{
  "n_mels": 80,
  "spec_augment": false,
  "tokenizer": "char",
  "vocab_size": 32,
  "encoder_depths": [3, 3, 3],
  "encoder_kernel_size": 3,
  "text_encoder_causal": true,
  "text_encoder_head_dim": 32,
  "text_encoder_inner_norm": false,
  "text_encoder_positions": "learned",
  "gradient_noise": 0.1,
  "lr_schedule": "poly",
  "warmup_steps": 580,
  "weight_decay": 0.1
}
Rows from block 3 of the text encoder of a small contrastive audio-text model, named by matrix and row number. Rows with one number belong to one neuron. Each number is 128 + 32 x the weight over its row's rms, rounded and kept within 0 to 255. All counts start at 0.
After each neuron's rows are labels from the 100 texts, of 14848, where the neuron reaches its highest value: "tokens" is the input token at the peak. Only what is clearly more common there than usual is listed. The data: short read English sentences (LibriTTS-R).
# fc1: MLP up (text_encoder.blocks.3.mlp.fc1.weight, 1536x384), inputs 0-54
# fc2: MLP down (text_encoder.blocks.3.mlp.fc2.weight, 384x1536, transposed), outputs 0-54

fc1.496 [133 152  99 100 107 149 165 159 115 108  96 172 181 168 178 128  79 140 145 137 147 150 168 146  86 157 113 144 138 125 169  94 157 120 127  96  71 171 106 151 104 148  83  62 123 157 164 125 114 130 149 156 138 171 121]
fc2.496 [154  86 124 115  56 162 178  95 139 175  84 169 114 131 141 211 163 158 194 182 173 151 118 138 133 194  92 140 124 105 151 105 138 152 150 117 164 121 111 153 118 136 131 129 129 151 149 140 147 188 119 107 113 117  90]
tokens: "i"

fc1.81 [127 112 154 160 111 154 191 134 117 126 142  83 186 133 223 212  99 157 125  97  88 128  94 105 122 123 143 166 147 174 141 119  77  97 177 118 141 136 114  94  73 151 125 134 106 117 127 151 141 147 111 131 128  89  87]
fc2.81 [189  99  98 126 151 203 201 109 176 142 111 186 128  94 123 116  98 146 124  78 143 193 102 136  88 182 118 142 117 111 119 125  90  93 149 116 144 116 158 110  86 142 105  93 133 106 160 184  82 126 187  74  89 141  76]
tokens: "a"

fc1.441 [136 154 107 136 164 160 154 144 180  75 123 133 108 106 116 179 103  89 147 136 188 169 139 101 109 143 110 179 132 143 111  84 141 108 132 157 175 125 121 120 138 157 104 140  77 125 158 145 135  79  74  63 123 125 117]
fc2.441 [152 128  62 128 143 141 125 118 177 153 170 165  98 208 125 118 122 118  78 130  92 186 118 120 155 139 176 127 158 109 119 125  74 234 156  90 157 118  89 147 123 169 104 172 118  80 146 165 100 101 126 145 137 150 121]
tokens: "d"; "g"

fc1.505 [ 74 115 104 116 123 119 126 122 131 151 160 144 142 103 155 143 151 195 143 103 175 159 128 130 137 181  95 147 153 225 159 110 126 116 143  85 156 147  56 135  76 105 142 151  87 162 109  95  93 142 174 176  95  57 128]
fc2.505 [128  71  83  87 127 210 201 137 141 166  89 135 116 127 154 193 158 166 155 142 134 181  47 177  91 189 103 178 159 153 128  87  96 103 190 150 152 134 125  99  94 159 151 134 130 163 202 128 108 169 165 113  75  93  96]
tokens: "a"

fc1.399 [ 93 118  81 170 137 110 149 121 161 103 144 146 113  84 164 153  96 175  84  92 125  84 140 125  94 121 114 132  93 122  87 125 137 119 164 168 231 130 107 138 157 150 100 108 135 141 149 144  72 195 136 132 110  88 110]
fc2.399 [181 186 120 116 103 124 136 132 179 172 110 184 100  55 133  78 174 115 119 107 162 102 143 148 133  63 132 101 164 165 136  78 165 105 101 139 118 185 152 116 129  92 114 172 148 129 133  92  88 138 124 173  73 170 142]
tokens: "o"; "w"; "m"

fc1.397 [127  76 149 156 109 133 165 166 171 150 130 158 139  99 132 135 157  93 103  92 101 129 200 162 114  84  71 187 140 141 159  93 190  88 103 121 194 127 216 155 137 136 163 158 211 146 114 144 126  70 151 166 124 142 108]
fc2.397 [ 74 153 143 216 147  99 119 148 105 179 168  98 139 134 104  54 136 153  82 156 151 123  91 155 131 104 110 171  96 147 147 163 118 119 122 137 163 100  93 201 145  78 232 175 136 147 133 121  71 144  89 160  75 133 139]
tokens: "r"; "l"

fc1.154 [155 181 140 114 132 122 141 121 121 112 163 175 164 118 122 153 146 134 125  49  86 169  80 131 111 145 144 134 130  77 135 108  65 160 135 107 122  92 122  98  86 111 153 157 137 140 203 181 179 164 149 136  98 163 121]
fc2.154 [137 105 148  61 182 119 109 138 178 105 132  69 116 128 203 149 103 100 120 143 132 110 168 128  79 147 159 152  95  90 157 163 145  95 103  90  91 136 116 168 205 135  83 139 137 101 124 138 143 137 112 172 119 126 137]
tokens: "s"; "n"; "o"; "d"

fc1.631 [106 113  81 192 104 164  94 139 120 116 131 161 129 155 120  85 142 116 123 186 120 151 117 157 120 186 128  77 105 154 126 129 111  64 141 166  67  66 111 126  86 146 128 101 151 154 106  92  74 214 162 133 119 138  80]
fc2.631 [177 158 145 114 157  99 142  80 153  76 112 138 113  82 129  98 130  73 140 146  39 116 140 113 117 152 152  92 108 164 118 152 155 150 138 167 101  86 146 138 130 139 151 109 106 142 149 136 109 130 125 163  86 180 116]
tokens: "w"; "r"; "l"; "d"

fc1.221 [156 158 108 152 149 171 136 115 142 164 108 128 130 105 173 122  83 154 141 145 198 133 150 172 133 184 102 182 141 149 210 101 101 119 114 140 212  68  32 115  85 127 163 103  93 139  98 165 130 147 172  58  86  67  81]
fc2.221 [148  90  86  89 118 190 188 121 160 153  94 130 123 129 153 130 107 186 140 144 138 160 122 144  94 202 118 151 160 154 112 119 139 136 187 106  95 127 104 159  83 139 172 102 173 171 161 139 155 163 170 151  91  79 105]
tokens: "h"

fc1.42 [107 123 134  83 125 150 141 105 116  77 149 117 145 102 134 175 131  87 164 161 122 138 107 128 131 100 107 169 160 199  58 113 167 168 108 108 125 116 111 112 118  73  86  98  75 103  99 130  99 108 145 138  73 160 131]
fc2.42 [124 133 116 108 166 130  99 131 148 128 134 141  86 133  88 123 143 132 149 175 106 122 157 155 105 125 121 112  92 141 120 172 181  91 114 203 129 157 143 131 149 156 144 164 122 103 133 101 150 109  94  86 157 109 171]
tokens: "s"; "o"; "h"

fc1.127 [165  71 118 107 149 153 110  54  63  68 171 126 155 155 195 120 145 143 182 100 167 146  91 160 122 112 112 142 101 119 154 157  70 134 115 152 138 105 145 101  47 138 131 203 137  94 109 167 148  99 130  91 124  96 117]
fc2.127 [ 86 146 157 150  89  66 122 139 135 126 118 171 177 164 101 114 146 157 130 153 137  98 115 114 118 111 149 148 113 116 169 127 149 123 101 185 152 108 214 162  95 142 107 104 103 151 128  97  98 175 129 188 144 112 145]
tokens: " "

fc1.338 [106 106 200 161 100 123  96 157  88 118  77 119 171 137 139 171 109 144 164 125 139 106 145 109 106 121 142 185  93 147 134 135 187 126 149  63 135  88 133 131 115 168  79 106 137  91  90 121 114 179 134 160 130 103 157]
fc2.338 [ 73 118 162 187  76 126 161  85 186 171 150 126 125 146 135 127 139  59 142 163 158 118 174 110  96 152 134 139 145 119 149 149  96 158 151 148 161  98 132 134 139 181  96  98 119 115 127 123 128 154 120 135 153 174 162]
tokens: "a"; "s"; "w"

fc1.9 [148 147 164  42 128 144 231 133  74 130 160 153 105 123 155 146 171 105 122 120 151 131 124 152  59 127 140 140 105 160 155 159  84 151 167 186 144  88  51 133 145  93 120 126 140 109  92 126 128 149 119 145 158 154 120]
fc2.9 [139 141 142  90  75 149 122  62 136 130  68 113 110 110 150 216  80 133 121 137 151  93 100  76 172 109 123 157  94 145 151 129 151 117 110 106 112 107  86  89 119 180 119 156 107 137 152 128  96 119 141 101 122  87 144]
tokens: "r"; "m"

fc1.265 [159  90 118 164 114 123 122 113 103 119 123  92 157  43  76 117 139 124 135  98 109 251 136 149  68 177 103  91  98  55 132 115 150 127 153 118 145  82 128  97 126 174 122  83 106 177 118 201 116 123 108 125 171 148  85]
fc2.265 [164 181 124 151 111 160  98  89 100  99 145  82 146 123 136 165 111 121  93 131 160 137 125 131 137 151  98  80 169 114  78 125 117 126  95 109 177 127 150 174 134 149 133 145 151  43 214  84  93 129 122 163 130  86 148]
tokens: "l"

fc1.398 [126  78  46  93 119 120 175 162  94 151 159 145 194 107 199 147  39 144 124 108 164 109 113 157 138 161 183 122 101 148 114 140  95 112 174  78 136 165 154 114 133  99 135  75 118 135  87 115 174  85 195 188 120  88 159]
fc2.398 [184  74 106 140 104 187 172 123 131  84 154 160 171 131 166 168 120 131 127 118 176 121 111 142  92 139 106 157 162 125 112  83  92 100 144 156 130 142 127 103  97 126 169 135  86 151 136 114 127 145 163 133  83 122 114]
tokens: "a"

fc1.348 [ 70 155 169 104 112 157 115 179  95 166 147 106 132 165 128 209 106 110 156 136 107 148 171 149  88 185 119 156 135  91  85 106 122 130 196 118 152 103  79  99 112 134 124 130  80 183 124 161 112  92 122 153 143 136 108]
fc2.348 [160 142  77 127 131 125 163 111 168  95 110 134 165 118 160  91 115 123 115 107 109 127 111  87 115 113 146 112 113 163 133 176 175 147 163 169 144 159 126 129 146 111 130 118 142 176 123 167 163 139 117 134 140 188  74]
tokens: "l"; "c"; "s"

fc1.275 [156 136  85 100 169 148 107  82 139  69  96 106 108 123  91 162 118 116 128 113 145 119 144 174  83 118  85 146  98 143 124 148 151 142 125 173 153  90 162 181 119 139 152 100 148 128 140 169 131 142 130 119  47 166 143]
fc2.275 [111 111 139 162 142  73 121 137 109 132 137 122 103 110 122 147 123 188 156 113 104 146 139 125 116 172 156 190  71  53 144 167 186 146  92 123 113 151 128 119 145 121 145 132 108  75 167 164  34 133 164 148 139 132 133]
tokens: " "

fc1.123 [150 131  92 116  90 166 192 117 146 169  78 147 174 130 152 154  71 209 109 137  92 124 113 197 109 129  93 137 173 192  29 104 134 110 105 117 120  57 114 104 140 133 155 100 121 169 125 167  97 137 143 133 140 177 117]
fc2.123 [ 99  81  46  98 134 135 159 132 157 139 151  86 108 147  85 123  71 135 155 147 128 133 173  89 111 169 151 155 142  69 146  79 124 129 132 125 145  89  70 106 112 147 159 195  94  94 132 152 188 117 135  92 162 168 168]
tokens: "e"; "<end>"

fc1.500 [112 115 106  99 107 192 132 142 119 114  82 127 129 101 118 162 139 105 165 112 174 175 119 164 109 147 161 189 132 157 148 134 139  74 164 123 140 138 121 148 149 131 118 145 135 131 122 183 168  86 118 163 140  99  62]
fc2.500 [137  97 115 127 169 172 192 152 118 151 105 113 175 134 181 200  96 122 161 174 155 135 115 171  56 152 139 122  99 149 144 137 165 133 139 145 139 121 138 116 143  98 177 167 116 178 114 190 151 140 103  87 121 162 138]
tokens: "h"

fc1.218 [176 127 167 165 130 164  59 147  89  87 145 138 109 138  62 113 113 170 158 106  79 143 117 140 128 120 130 197 169 123 184 135  83 108 108 178 116 113 133 184  93 145 124 206 141 124 124 176 158 137 170 119 114 146  99]
fc2.218 [138 138 100  54 122  84  97 117 187 160  90 143 156 146  86 171  91 101 143 126 123  91  86 133 147 106 121 163 160  94  97 102  73 135 116 132 131 134  91 141 117 106 160 175 175  94 126 120 196 134 168 143 170 109 123]
tokens: "r"; "k"

fc1.197 [ 73  97 140 133 132 103 138 124 146 147 167 151 103 146 109  90 157 137 137 127 169 117  90 142 121 152  74 153 134 123 162  92  88 144 137 133 153  89 171 160 166 139 152  72 131 115 110 185 153 159 124 158 115 143 188]
fc2.197 [189 126 159  74 124 155  59 140 121 157 155 129 113 113 106 158 143  75 168 104 113  96 166  85 162 139 179 176 153  83 162  81 131  84 133 167  78 147 179 155  96 109 139 191  74 145 145  97  79 155 157 111 182 153 127]
tokens: "i"; "y"; "d"; "l"

fc1.135 [184  70 117 138 151 165 120 136 148 146 118 155 145 100 183 195 111 142 137 118 153 118  71 105  95 154 148 160 165 108 152 114  80 104 155 145 174 188 111 180 113 122 115  74 138 119 176 104 109 121 145 139 102 108  38]
fc2.135 [145  93  95  97 134 200 145 114 127  49 140 135 113 148 160 113 124 166 128 214 159 129 157 153 145 135 118 139 152 127  70 146 107 169 140 135 152 141 151  69  91 112 113 131 121 170 108 202 144 124 131 110  75 101  64]
tokens: "a"

fc1.675 [156 103 160 104 162 161 100 132 193  95 113  66 116 160 186 162 154 141 101 117 188  67 100  94 134 141 127 177 147 116 141 143 127  66 124 153 173 125 153 131  95 164 151 140 136 176 172 144 126 152 116 116  95 168 153]
fc2.675 [ 95 169 122 168 123 134 159 132 132 132 101 185 165 115 161 151 124 139 168 138 150  97 135 188 119 139 102 119 160 160 110 128  73 150  97 141 159 105 154 139 139  98 102 118 132 121 169 139 108 131 119 115 104 134 136]
tokens: "h"

fc1.305 [  8  87 113 106 174 155  96 108  93 173 171 121 187 119 202 131 134 111 129  75 137 163 142  98  54 131 155 185 120 127 159 169 147 136 105  93 116 138 139 113 132  70 118  95 111 174 165 193  65 183 105 100 116 133 108]
fc2.305 [107 162 164 129 102 172 109 152 152 176 162 115 125  49 134 146  79 112 117  99 107 107 124 117 150 157 126 182 106 171 102 156 173 103  99 124  69 120  99 146 125 105 161 193 112  95 131 100 160 105 103  89 128 172 120]
tokens: "l"

fc1.166 [ 53 179 129  98 143 135 105 127 134 109 187 103 143 136 116 170 166 147 126 133 104 113 115 159 123 125  99  73  50 135 193 114 153 136 122  81 214  67 109 123 135 152 133 156 137 134 146 134  95 175 128 109  80 118 108]
fc2.166 [114 127 188  95 119 137  95 149 178  94 146 135 143 171 116 116 199 125 164 140 135 113 109  95 141 145 130 182  95 156  82 151 142 181 167 172 116  97  99  80 160 139  99 187 143 180 143 132 131 210 164 127 145  72  94]
tokens: "r"; "d"; "'"

fc1.46 [120 133  81  91  90 136 112 173 130  96  87 154 167 104 130 101 182 147 138 110 116 111 104 170 154 232 121 151 124 130  79 117 120 154 112 104 139 177  62 161 172 129 127 148 137  88  93 138 166 187 105 127  82 137 158]
fc2.46 [183 177 134 106 149  96 138 155 133 121 113 172 108 196 175  70 172 110 116 134 161  82 188 123 157 156 168 155 140 126 126  99 173 131 105 188 168 139 156 152 100  54  85 109 135 104 138 123 177  93 128  72 134 138 119]
tokens: "d"; "g"; "n"

fc1.466 [187 137 119 153  97 100 203 138 108 154 135 190 101 119 165 178 122 101 140 173 119 127 152 161 117 121 151 139 170  97 133  72 135 175 158 124 100 139 128 111 149 116  95 168 136 171 174 184 100 106 118 121  86 193 109]
fc2.466 [118 111 112  98 108 108  69 133 104 104 107  89 129 108 152 125 139 177  72 102  76 186 160 149 149  60 151 160 129 134 142 133 120 130 103 179 144 139 114 161 139 142  64 134 213 119 170 151 127 149 139 173  92 150 222]
tokens: "r"

fc1.216 [ 99  63 131  79 108 121 132 160 151 116 116 146 177  67 142 149  94  91 108 125 137 125 102  95 123 202 134  85 140 120 152 114 117 103 149 122 168 142 179 172 142 131 134 156 153  98 158 159 126 139 175 133 149 136  85]
fc2.216 [154  83  94 118 121 180 167 187 132 150  97 143 119 149 148 190 117 138 127 125 157 134 123 145  94 192 131 177  96 110 130 104 100 103 150 122 186 141  90  92 110 166 112 157 101 150 125 165 115 143 179 123  97  99  74]
tokens: "j"

fc1.656 [147  60 106 109 105 153 163 133 153 148 116  75 138 150 165 129 148 139 122 111 149 109 115 120 115  97 108 145 129 163  80 183 173  73 134 164 115 129 127 138 127  90 102 158 171 157 117 134 146 125 171 156  90 116 123]
fc2.656 [169 132 148 117  97 146 173 159 141  81 136  95 160 151 181 181 106 200 125 100 113  84  92 124 147 138 143 162 114 131 133 129  86 113 138 104 174 127  85  67 121 128 166 104 139 116 140  91 154 198 115 127  70  94 116]
tokens: "i"

fc1.481 [137 109 145 147  63 178 142 120 125 179 146 146 202 168 129 132 151 143 132 175 196 109 142 137 127 111  91 180  98 152 112 133 174  83  65 112 144  58 119 157  81 145  76 173 144 137 112 145 143 131 139 174  55 113 127]
fc2.481 [162  81 157  82 107 115  72 117 110 116 134 120  92 192 128 153 106 153  62 102 143 113 114 167 145  82 113 182  83 159 161  70 122 141 115 126 109 127  69  79 214 117 103 105 114  93 138 106 158 166 122 135 116 169 139]
tokens: "h"

fc1.450 [114 113 200  94 114 137 168 107 226 106  98 132 120  97 124 104 112 160 142 124 131  70 124 186 118 149 191  85 161 143  98 174  74 150  95 148 180 101  86 114  79 127 126 141 138 107 152 107  96 111 126  53 114 107 114]
fc2.450 [105 127  94  63 155 159 155 171 124  99 106 166 129 118 173  93 118 194 125 146 129 111 106 154 110 131 186  99  73 116 122 141 108 119 103 138 157 148 138 100 108 143 168 140 126 126 102 111 146  84 174 127 105 139 146]
tokens: "s"; "c"

fc1.196 [130 122 137 109 137 132 140 130  96 141  88 121 123 147 150 112 147  79 130 140 157  73 138 188 106 145 139 125 177 111 131  78  97 149 121 158 118 100 149 124  50 144 119 159  84 114  83 154 131 130 139  89 148 208 126]
fc2.196 [147 135 137  95 163 123 109 140 190 104 109 159 101 111 111 130 172 203 156 166  68 163 117 143 114  95 164 191 154 121 105 135 146 131 148  55 153 140 146 117 140  77 103 183 196 101  96 154  85 139 139 114 110 144  96]
tokens: "e"; " "; "'"

fc1.749 [124 133 121 153 110 165 159 146 205 126 145 139 133 138 137 160  89 109  84 161 109 141 125 116  77 138 146 112 108 111 118 141 119 154 111  95  42  66 134 126 119 129 145 166 131 151  62 111  82 129 171 134  94  76 137]
fc2.749 [ 78 128  97 114 150 127 155 164 137 189  98 156  87  69  89 131 116 111 121  87  90  94  84  92 126 114  47  99 194 136 121 124 115 155 122  83 120 169 106 122  96  98 143 149 149 133 197 198 149 173 144 152 103  89 131]
tokens: "r"; "k"; "o"; "t"

fc1.3 [112 182 151 136 151 133 159 153  88 142 114 123 161  87 133 118 120 101  75 119 162 113 113 171 173 134 161 156 148 156  81 135 125 164 150 129 155  96 116 190 112 126 106 102 115 133 123 125  72 142  99 165  91 158 111]
fc2.3 [119 169 137 122 146 140  86 134 121  98 126 142 144 121 128 179  87  71 149  61  86 147 121  93  74 113  74  73 194 101 137  84  88  74 130 151  50 155 118 100 169 105 127  75 157 149 106 113  88 117 173 130  92 171 174]
tokens: "w"; "o"; "l"

fc1.544 [111  77 104 120 120  97 153 135 194 194  74 138 130 101 118 150 127 179 117 198  65 148 154 113 141 124 121 120 116 169 114 170 150 209 156 120 110 134 138 150 108 137 130 172 125 135 221 157 115  96 201 127 133 114  68]
fc2.544 [148 158 174 126 153 123 122  75 114 138 142 139 128 100 157 106 170 190 108 140 175  39 110 159 126 143 106 116 100 135 136 160 142 138 103 169 112  66 125 141 135  99 143 122 115 133 100 144 152 106  67  74 132  63 148]
tokens: "o"; "l"

fc1.205 [140 185 133 152 127 138 163 110 128 101 113 158 108 119 175 138 184  89 167 120 119 180 158 105 140  93  61 158 204 132 134 112  83 179 166 141 138 128  96 131 129 132 196 122 134 161 106 102  88  94  95 145 118  92 137]
fc2.205 [120 137 148  65 131  76  97 141 146  86 122  93 135 107 139 121 117 127 151 143 136  85 101 113 117 114 133 118 159 124  67 146 171 162 103 125  93 229 201 138  87 203 136 123 117  92 158  57 192 129 137 126 120 111 106]
tokens: "e"

fc1.617 [117 127 128 172 118 130 124  68 125 110  90 169 136 138 137 181 105 151 101 170 121 119 134 129 159 132  92  62 140 163 151 142 108 149 200 110 160 128 148 158 118 170 119 150 114 138 125 187  85 172 209 134  99  69 100]
fc2.617 [123 132  94  57 170 112 173 163 163 158 172  83  98  73 134 130 147 150 108  77 110 150 185 172 155 123  86 108 154  84 137 164 148 125 142 116  90 165 125 147  90 145  86 105 126 125 119 114 134 161 119 187 127 112 150]
tokens: "s"; "o"

fc1.589 [ 59 147 101 114  92 120 110 129 145 163 162 120  54 145 206 201 130 121 129 182 102 143  73 167 107 143 130 168  90 117 110 129 168 169 166  78  85 134 143 146 154 150  78 185 143 139 153 190 163 110 138 113 135  96 211]
fc2.589 [100 151  96 170 168 131 156 174 172 180  54  95 139 112 117  96 187 135 114 151 140 145 172 122 162  96 149 110 159 139 109 121  77 131 156 122 111 160  80 117 139 115 116  87  81  88 179 149 114 181 130 106 145  99  77]
tokens: "w"; "l"

fc1.273 [106 120 116 154 124 158 129 101  82 108 202 142  94 100 120 142  48 136 169 101  83 153 165 111  72 125 131 158 202 105  94 100 155 146 155 112 130 160  99  73 118 145 142  93 104 184 107 138 166 144 135 115 122 131 146]
fc2.273 [ 84 129 132  72 206 132 102 205 152 121 143 141 118 107  84 140 190 141 138 146 106 160 132 135 125 204 198 138  92  51 179 142 115 140 170 167 189 140 119 142 152 146 126 147  65 112 160 107  71 111 123 166 154 111 106]
tokens: "l"; "r"

fc1.158 [125 144 148 125 156 156 150 121 128  73 145 158 132 111 157  96 130 130 155 123 156 137 173 134 114  90 140  97 106 131 152 178 138 115 106 157  93 122 128 204 164 133 161 113 140  89 128 158 159 125 124 119 113 154 130]
fc2.158 [134 135  96  91 127  61 111 161 122 141  76 171 172  84 139 108  71 135  98 167 104 121 177 144 145  91 125 158  94 122 107 125 150 188 136 144 147 187 166 139 177 145  80 122 158 155 151 114 114 100 165  85 102 121  75]
tokens: " "; "a"; "d"

fc1.191 [ 54 114 117 154 108 109 113 148  99 153 121 113 112 179  62 161 124  76 109 101 103  54 138 191  92 204 134 137 140  75 159  97  73 182 144 132 180 137 140 124 121 144 118 124 134 139 155  88 109 145 147 102 138 156 138]
fc2.191 [152 107  87 116 119 117 123 167 194 122 130 141  98 112 169 122 117 119 101 100  64 144 109 126 162  64 130 144  98 134 156 121 144  96 133 136 148 175 188 155 115  58 170 158 145 162  81  88 174 116 148  73 169 122  86]
tokens: "d"; "t"

fc1.270 [160 184  92 138 144 156 161 176 103 176 167 154  84 127 137 110  58 145  83 116 140  63 119 161  67 105  85 120 135 155 151 139 136 129  79  90  83 156  67 116  98 139 104 188 154 111 111 196 151 131  91 140 106 188 153]
fc2.270 [125 161 155 183 126 121 110 153 156  74 121 175 168  89 203 147 119 177 151  91  59  94  87  81 176  80 113 121 182 133 104 148 142 173 123 171 145  90 131 110 120 115 106 175 110 142 115 102  62 122 114 116 177 107 192]
tokens: "l"; "o"

fc1.276 [123 121 140 152 115 144 126 114 194 159 156 129 165 104 115 112 122 126 145  98 125 141 138 131  93 100 106 192 185 149  91 137 120  91 180 164 149  72 142  88 108 124 157 121 120 120 109 172 159 118 109 195 107 146 101]
fc2.276 [153 119 107 213 118 138  76 150 126 164  79  83 143 124  72  76 162 161  71 135 163 114 148 143 187 122 116  86 139 175 113 107 140 108  89  97 176 125 113 129 135 164 135  64  87 102 101 136 142  97 128 157 138 141 160]
tokens: "h"; "m"; "l"; "f"

fc1.138 [147 133 106  93 178 132 114 168 147  78 148 135 130 170 166 118  92 152 125 102 138 140 118  93 132 135 152 138 133 111  66 118 214  91 119 163 156 143 106  88 139 131  84 113 109  98 120 158  62 177  85  67  81  61  96]
fc2.138 [130 115 155 185  78 156 127 102 150 184  92 141 114 173 128 167 112 129  94 142 124 102 143 107 141 124 131 108 112 105 161  84 158 127  79 114  93 115 128 131 119 123 196 138  88 122 163 126 110 153 176 138 141 206 100]
tokens: "h"

fc1.169 [108  59 116 189 142 125 159  94 154 159 157 102 180 111 126 170 149 166 195 183 196 147 117 156 118 110 136 167 144 115  72 137 181 128 161 147 140 136 117  97 127 107 145 161 120 157 156 164 105 108 106 124 124 101 159]
fc2.169 [111 138  83 109 132 196 152 103  95 146 108  98 124 136 131 154 154 160 169 166 157 187 111 149 127 159  92 144 116  97  85 112 101 142 176 140 173 135 111 160  57 145 108 183 142 167 149 122 146 133 119 130  95  99 107]
tokens: "i"; "a"

fc1.598 [138 160 108 156 141 142 138 117 107 175 115 154 111  93 134 113 126 129 149 167 179 172 130 102 158  99 139 137 171 132 126  95 135 117 142 100 108  68 121  83 116 142 113 157 122 129 157 141 101 147 124 157 125 125  93]
fc2.598 [162 145 127 115 138 150 156 123 128  98 152 111  72 122 179 125 175 161 172 106 153 126  99 131 153 171 130 129 119  75  88 181 180  87 111 140  87 115 145 136 149 125 136  95  94 135 135 161 112  97 131 134 147 102 105]
tokens: "j"; "h"

fc1.79 [125 133  93 135  79 177 151 147 125 145 114 153 163 120  87 176 119 143  93 146 142 116 133  81 144 150  74 179 139  89 145 164 146 120 150  93 100 108 139 168 124 140 181  95 182 125  99 156 111 144 147 128 138  77 124]
fc2.79 [189  87 155 126 132 115 171 117 178 166 139  93 127 107 120  89 158 110 153 174 123 118 132 112 155 117 181  70 125  80 137 103 125 124  90 107  98  97 169 142  86  97 114 119 122 118 103 179 131 184 160 127 129 134 155]
tokens: "a"; "s"; "'"

fc1.298 [ 79 163  73  97 140 202 130 126 146 138 136 167 112 180  82 144  73 150 156 168 109 153 127 200 124 148 109 119 138 128 134  74  79  90 139 164 127 137 136  93 141 127 171  93  94  75 135 128 135  71 183 152 134  95 183]
fc2.298 [134 141 181 118 160 140 123 150 156 142  98 128 135  85 102 104 125 144  82 114  65 162 154 193 142 135 124 189 110 143 140 158  96  83 133 124 152  90  86 134 176 147  76 133 129  94 162 136 106 113  96 194 107  94 146]
tokens: "s"

fc1.336 [142 150 149  56  74 115 139 122 160 154 122 155  94 115 107 158 161 198 103 136 128 138 151 160 102 164 163 114  94 114  85  90 116 133 125 135  88  90 157 150 123 159 122  60  76 142  99  91 133 178  90 173 115  91 182]
fc2.336 [112 125 157  97 139 112 173 146 106 102 136 202  81 115 142  93 185 111 121 151 146 139  92 171  83 103 150  78 103 104 117 142  84 126 176 109  99 107 149 133 143 167 179  76 117 142 120  71 147 172 144 180 143  72 113]
tokens: "r"; "w"; "l"

fc1.21 [141 141 135 154 134 114 198 176  98 174 111 169 110 103 124 169 112 116 111 151 169  69  69 150  75  86 116 153  82 142 134  54 122  59 115 138 176 148  79 161 180 175 153  74  75 139  76 148 118  79 136 130 126 140 120]
fc2.21 [124 162 107 105 181 147 121 145 114 116 137  73 135 128 179  74 148 102 108 101 119 110 105 180  91 109 152 140 124  68  98 117 114 120 114 174 162 196  84 123  82 156 136 109 168  84 144 121 113 125 129 140  92 190 169]
tokens: "d"; "i"; "y"

fc1.472 [153 135  74 152 136 123 116 129 126 123  91 128 137 130 176 116 130 158 155 105 128  87 137 171 151 131 134  59 117 139  99 148  99  70  73 114  59 133 147 137  61 180 113 147 135 131 143 190 106 130 160 159 141 110 104]
fc2.472 [134 132 142  84  80 108  65 120 133 183 147  63 128  97  99 161 162 173 142 142  98 105 164 114  82 119  85 119 192  80 114 118 128  82  50 198 109 153 114 100 123 145 175  81 152  83 193 154 121  73 162 102  94  98 115]
tokens: "d"; "t"; "m"; "g"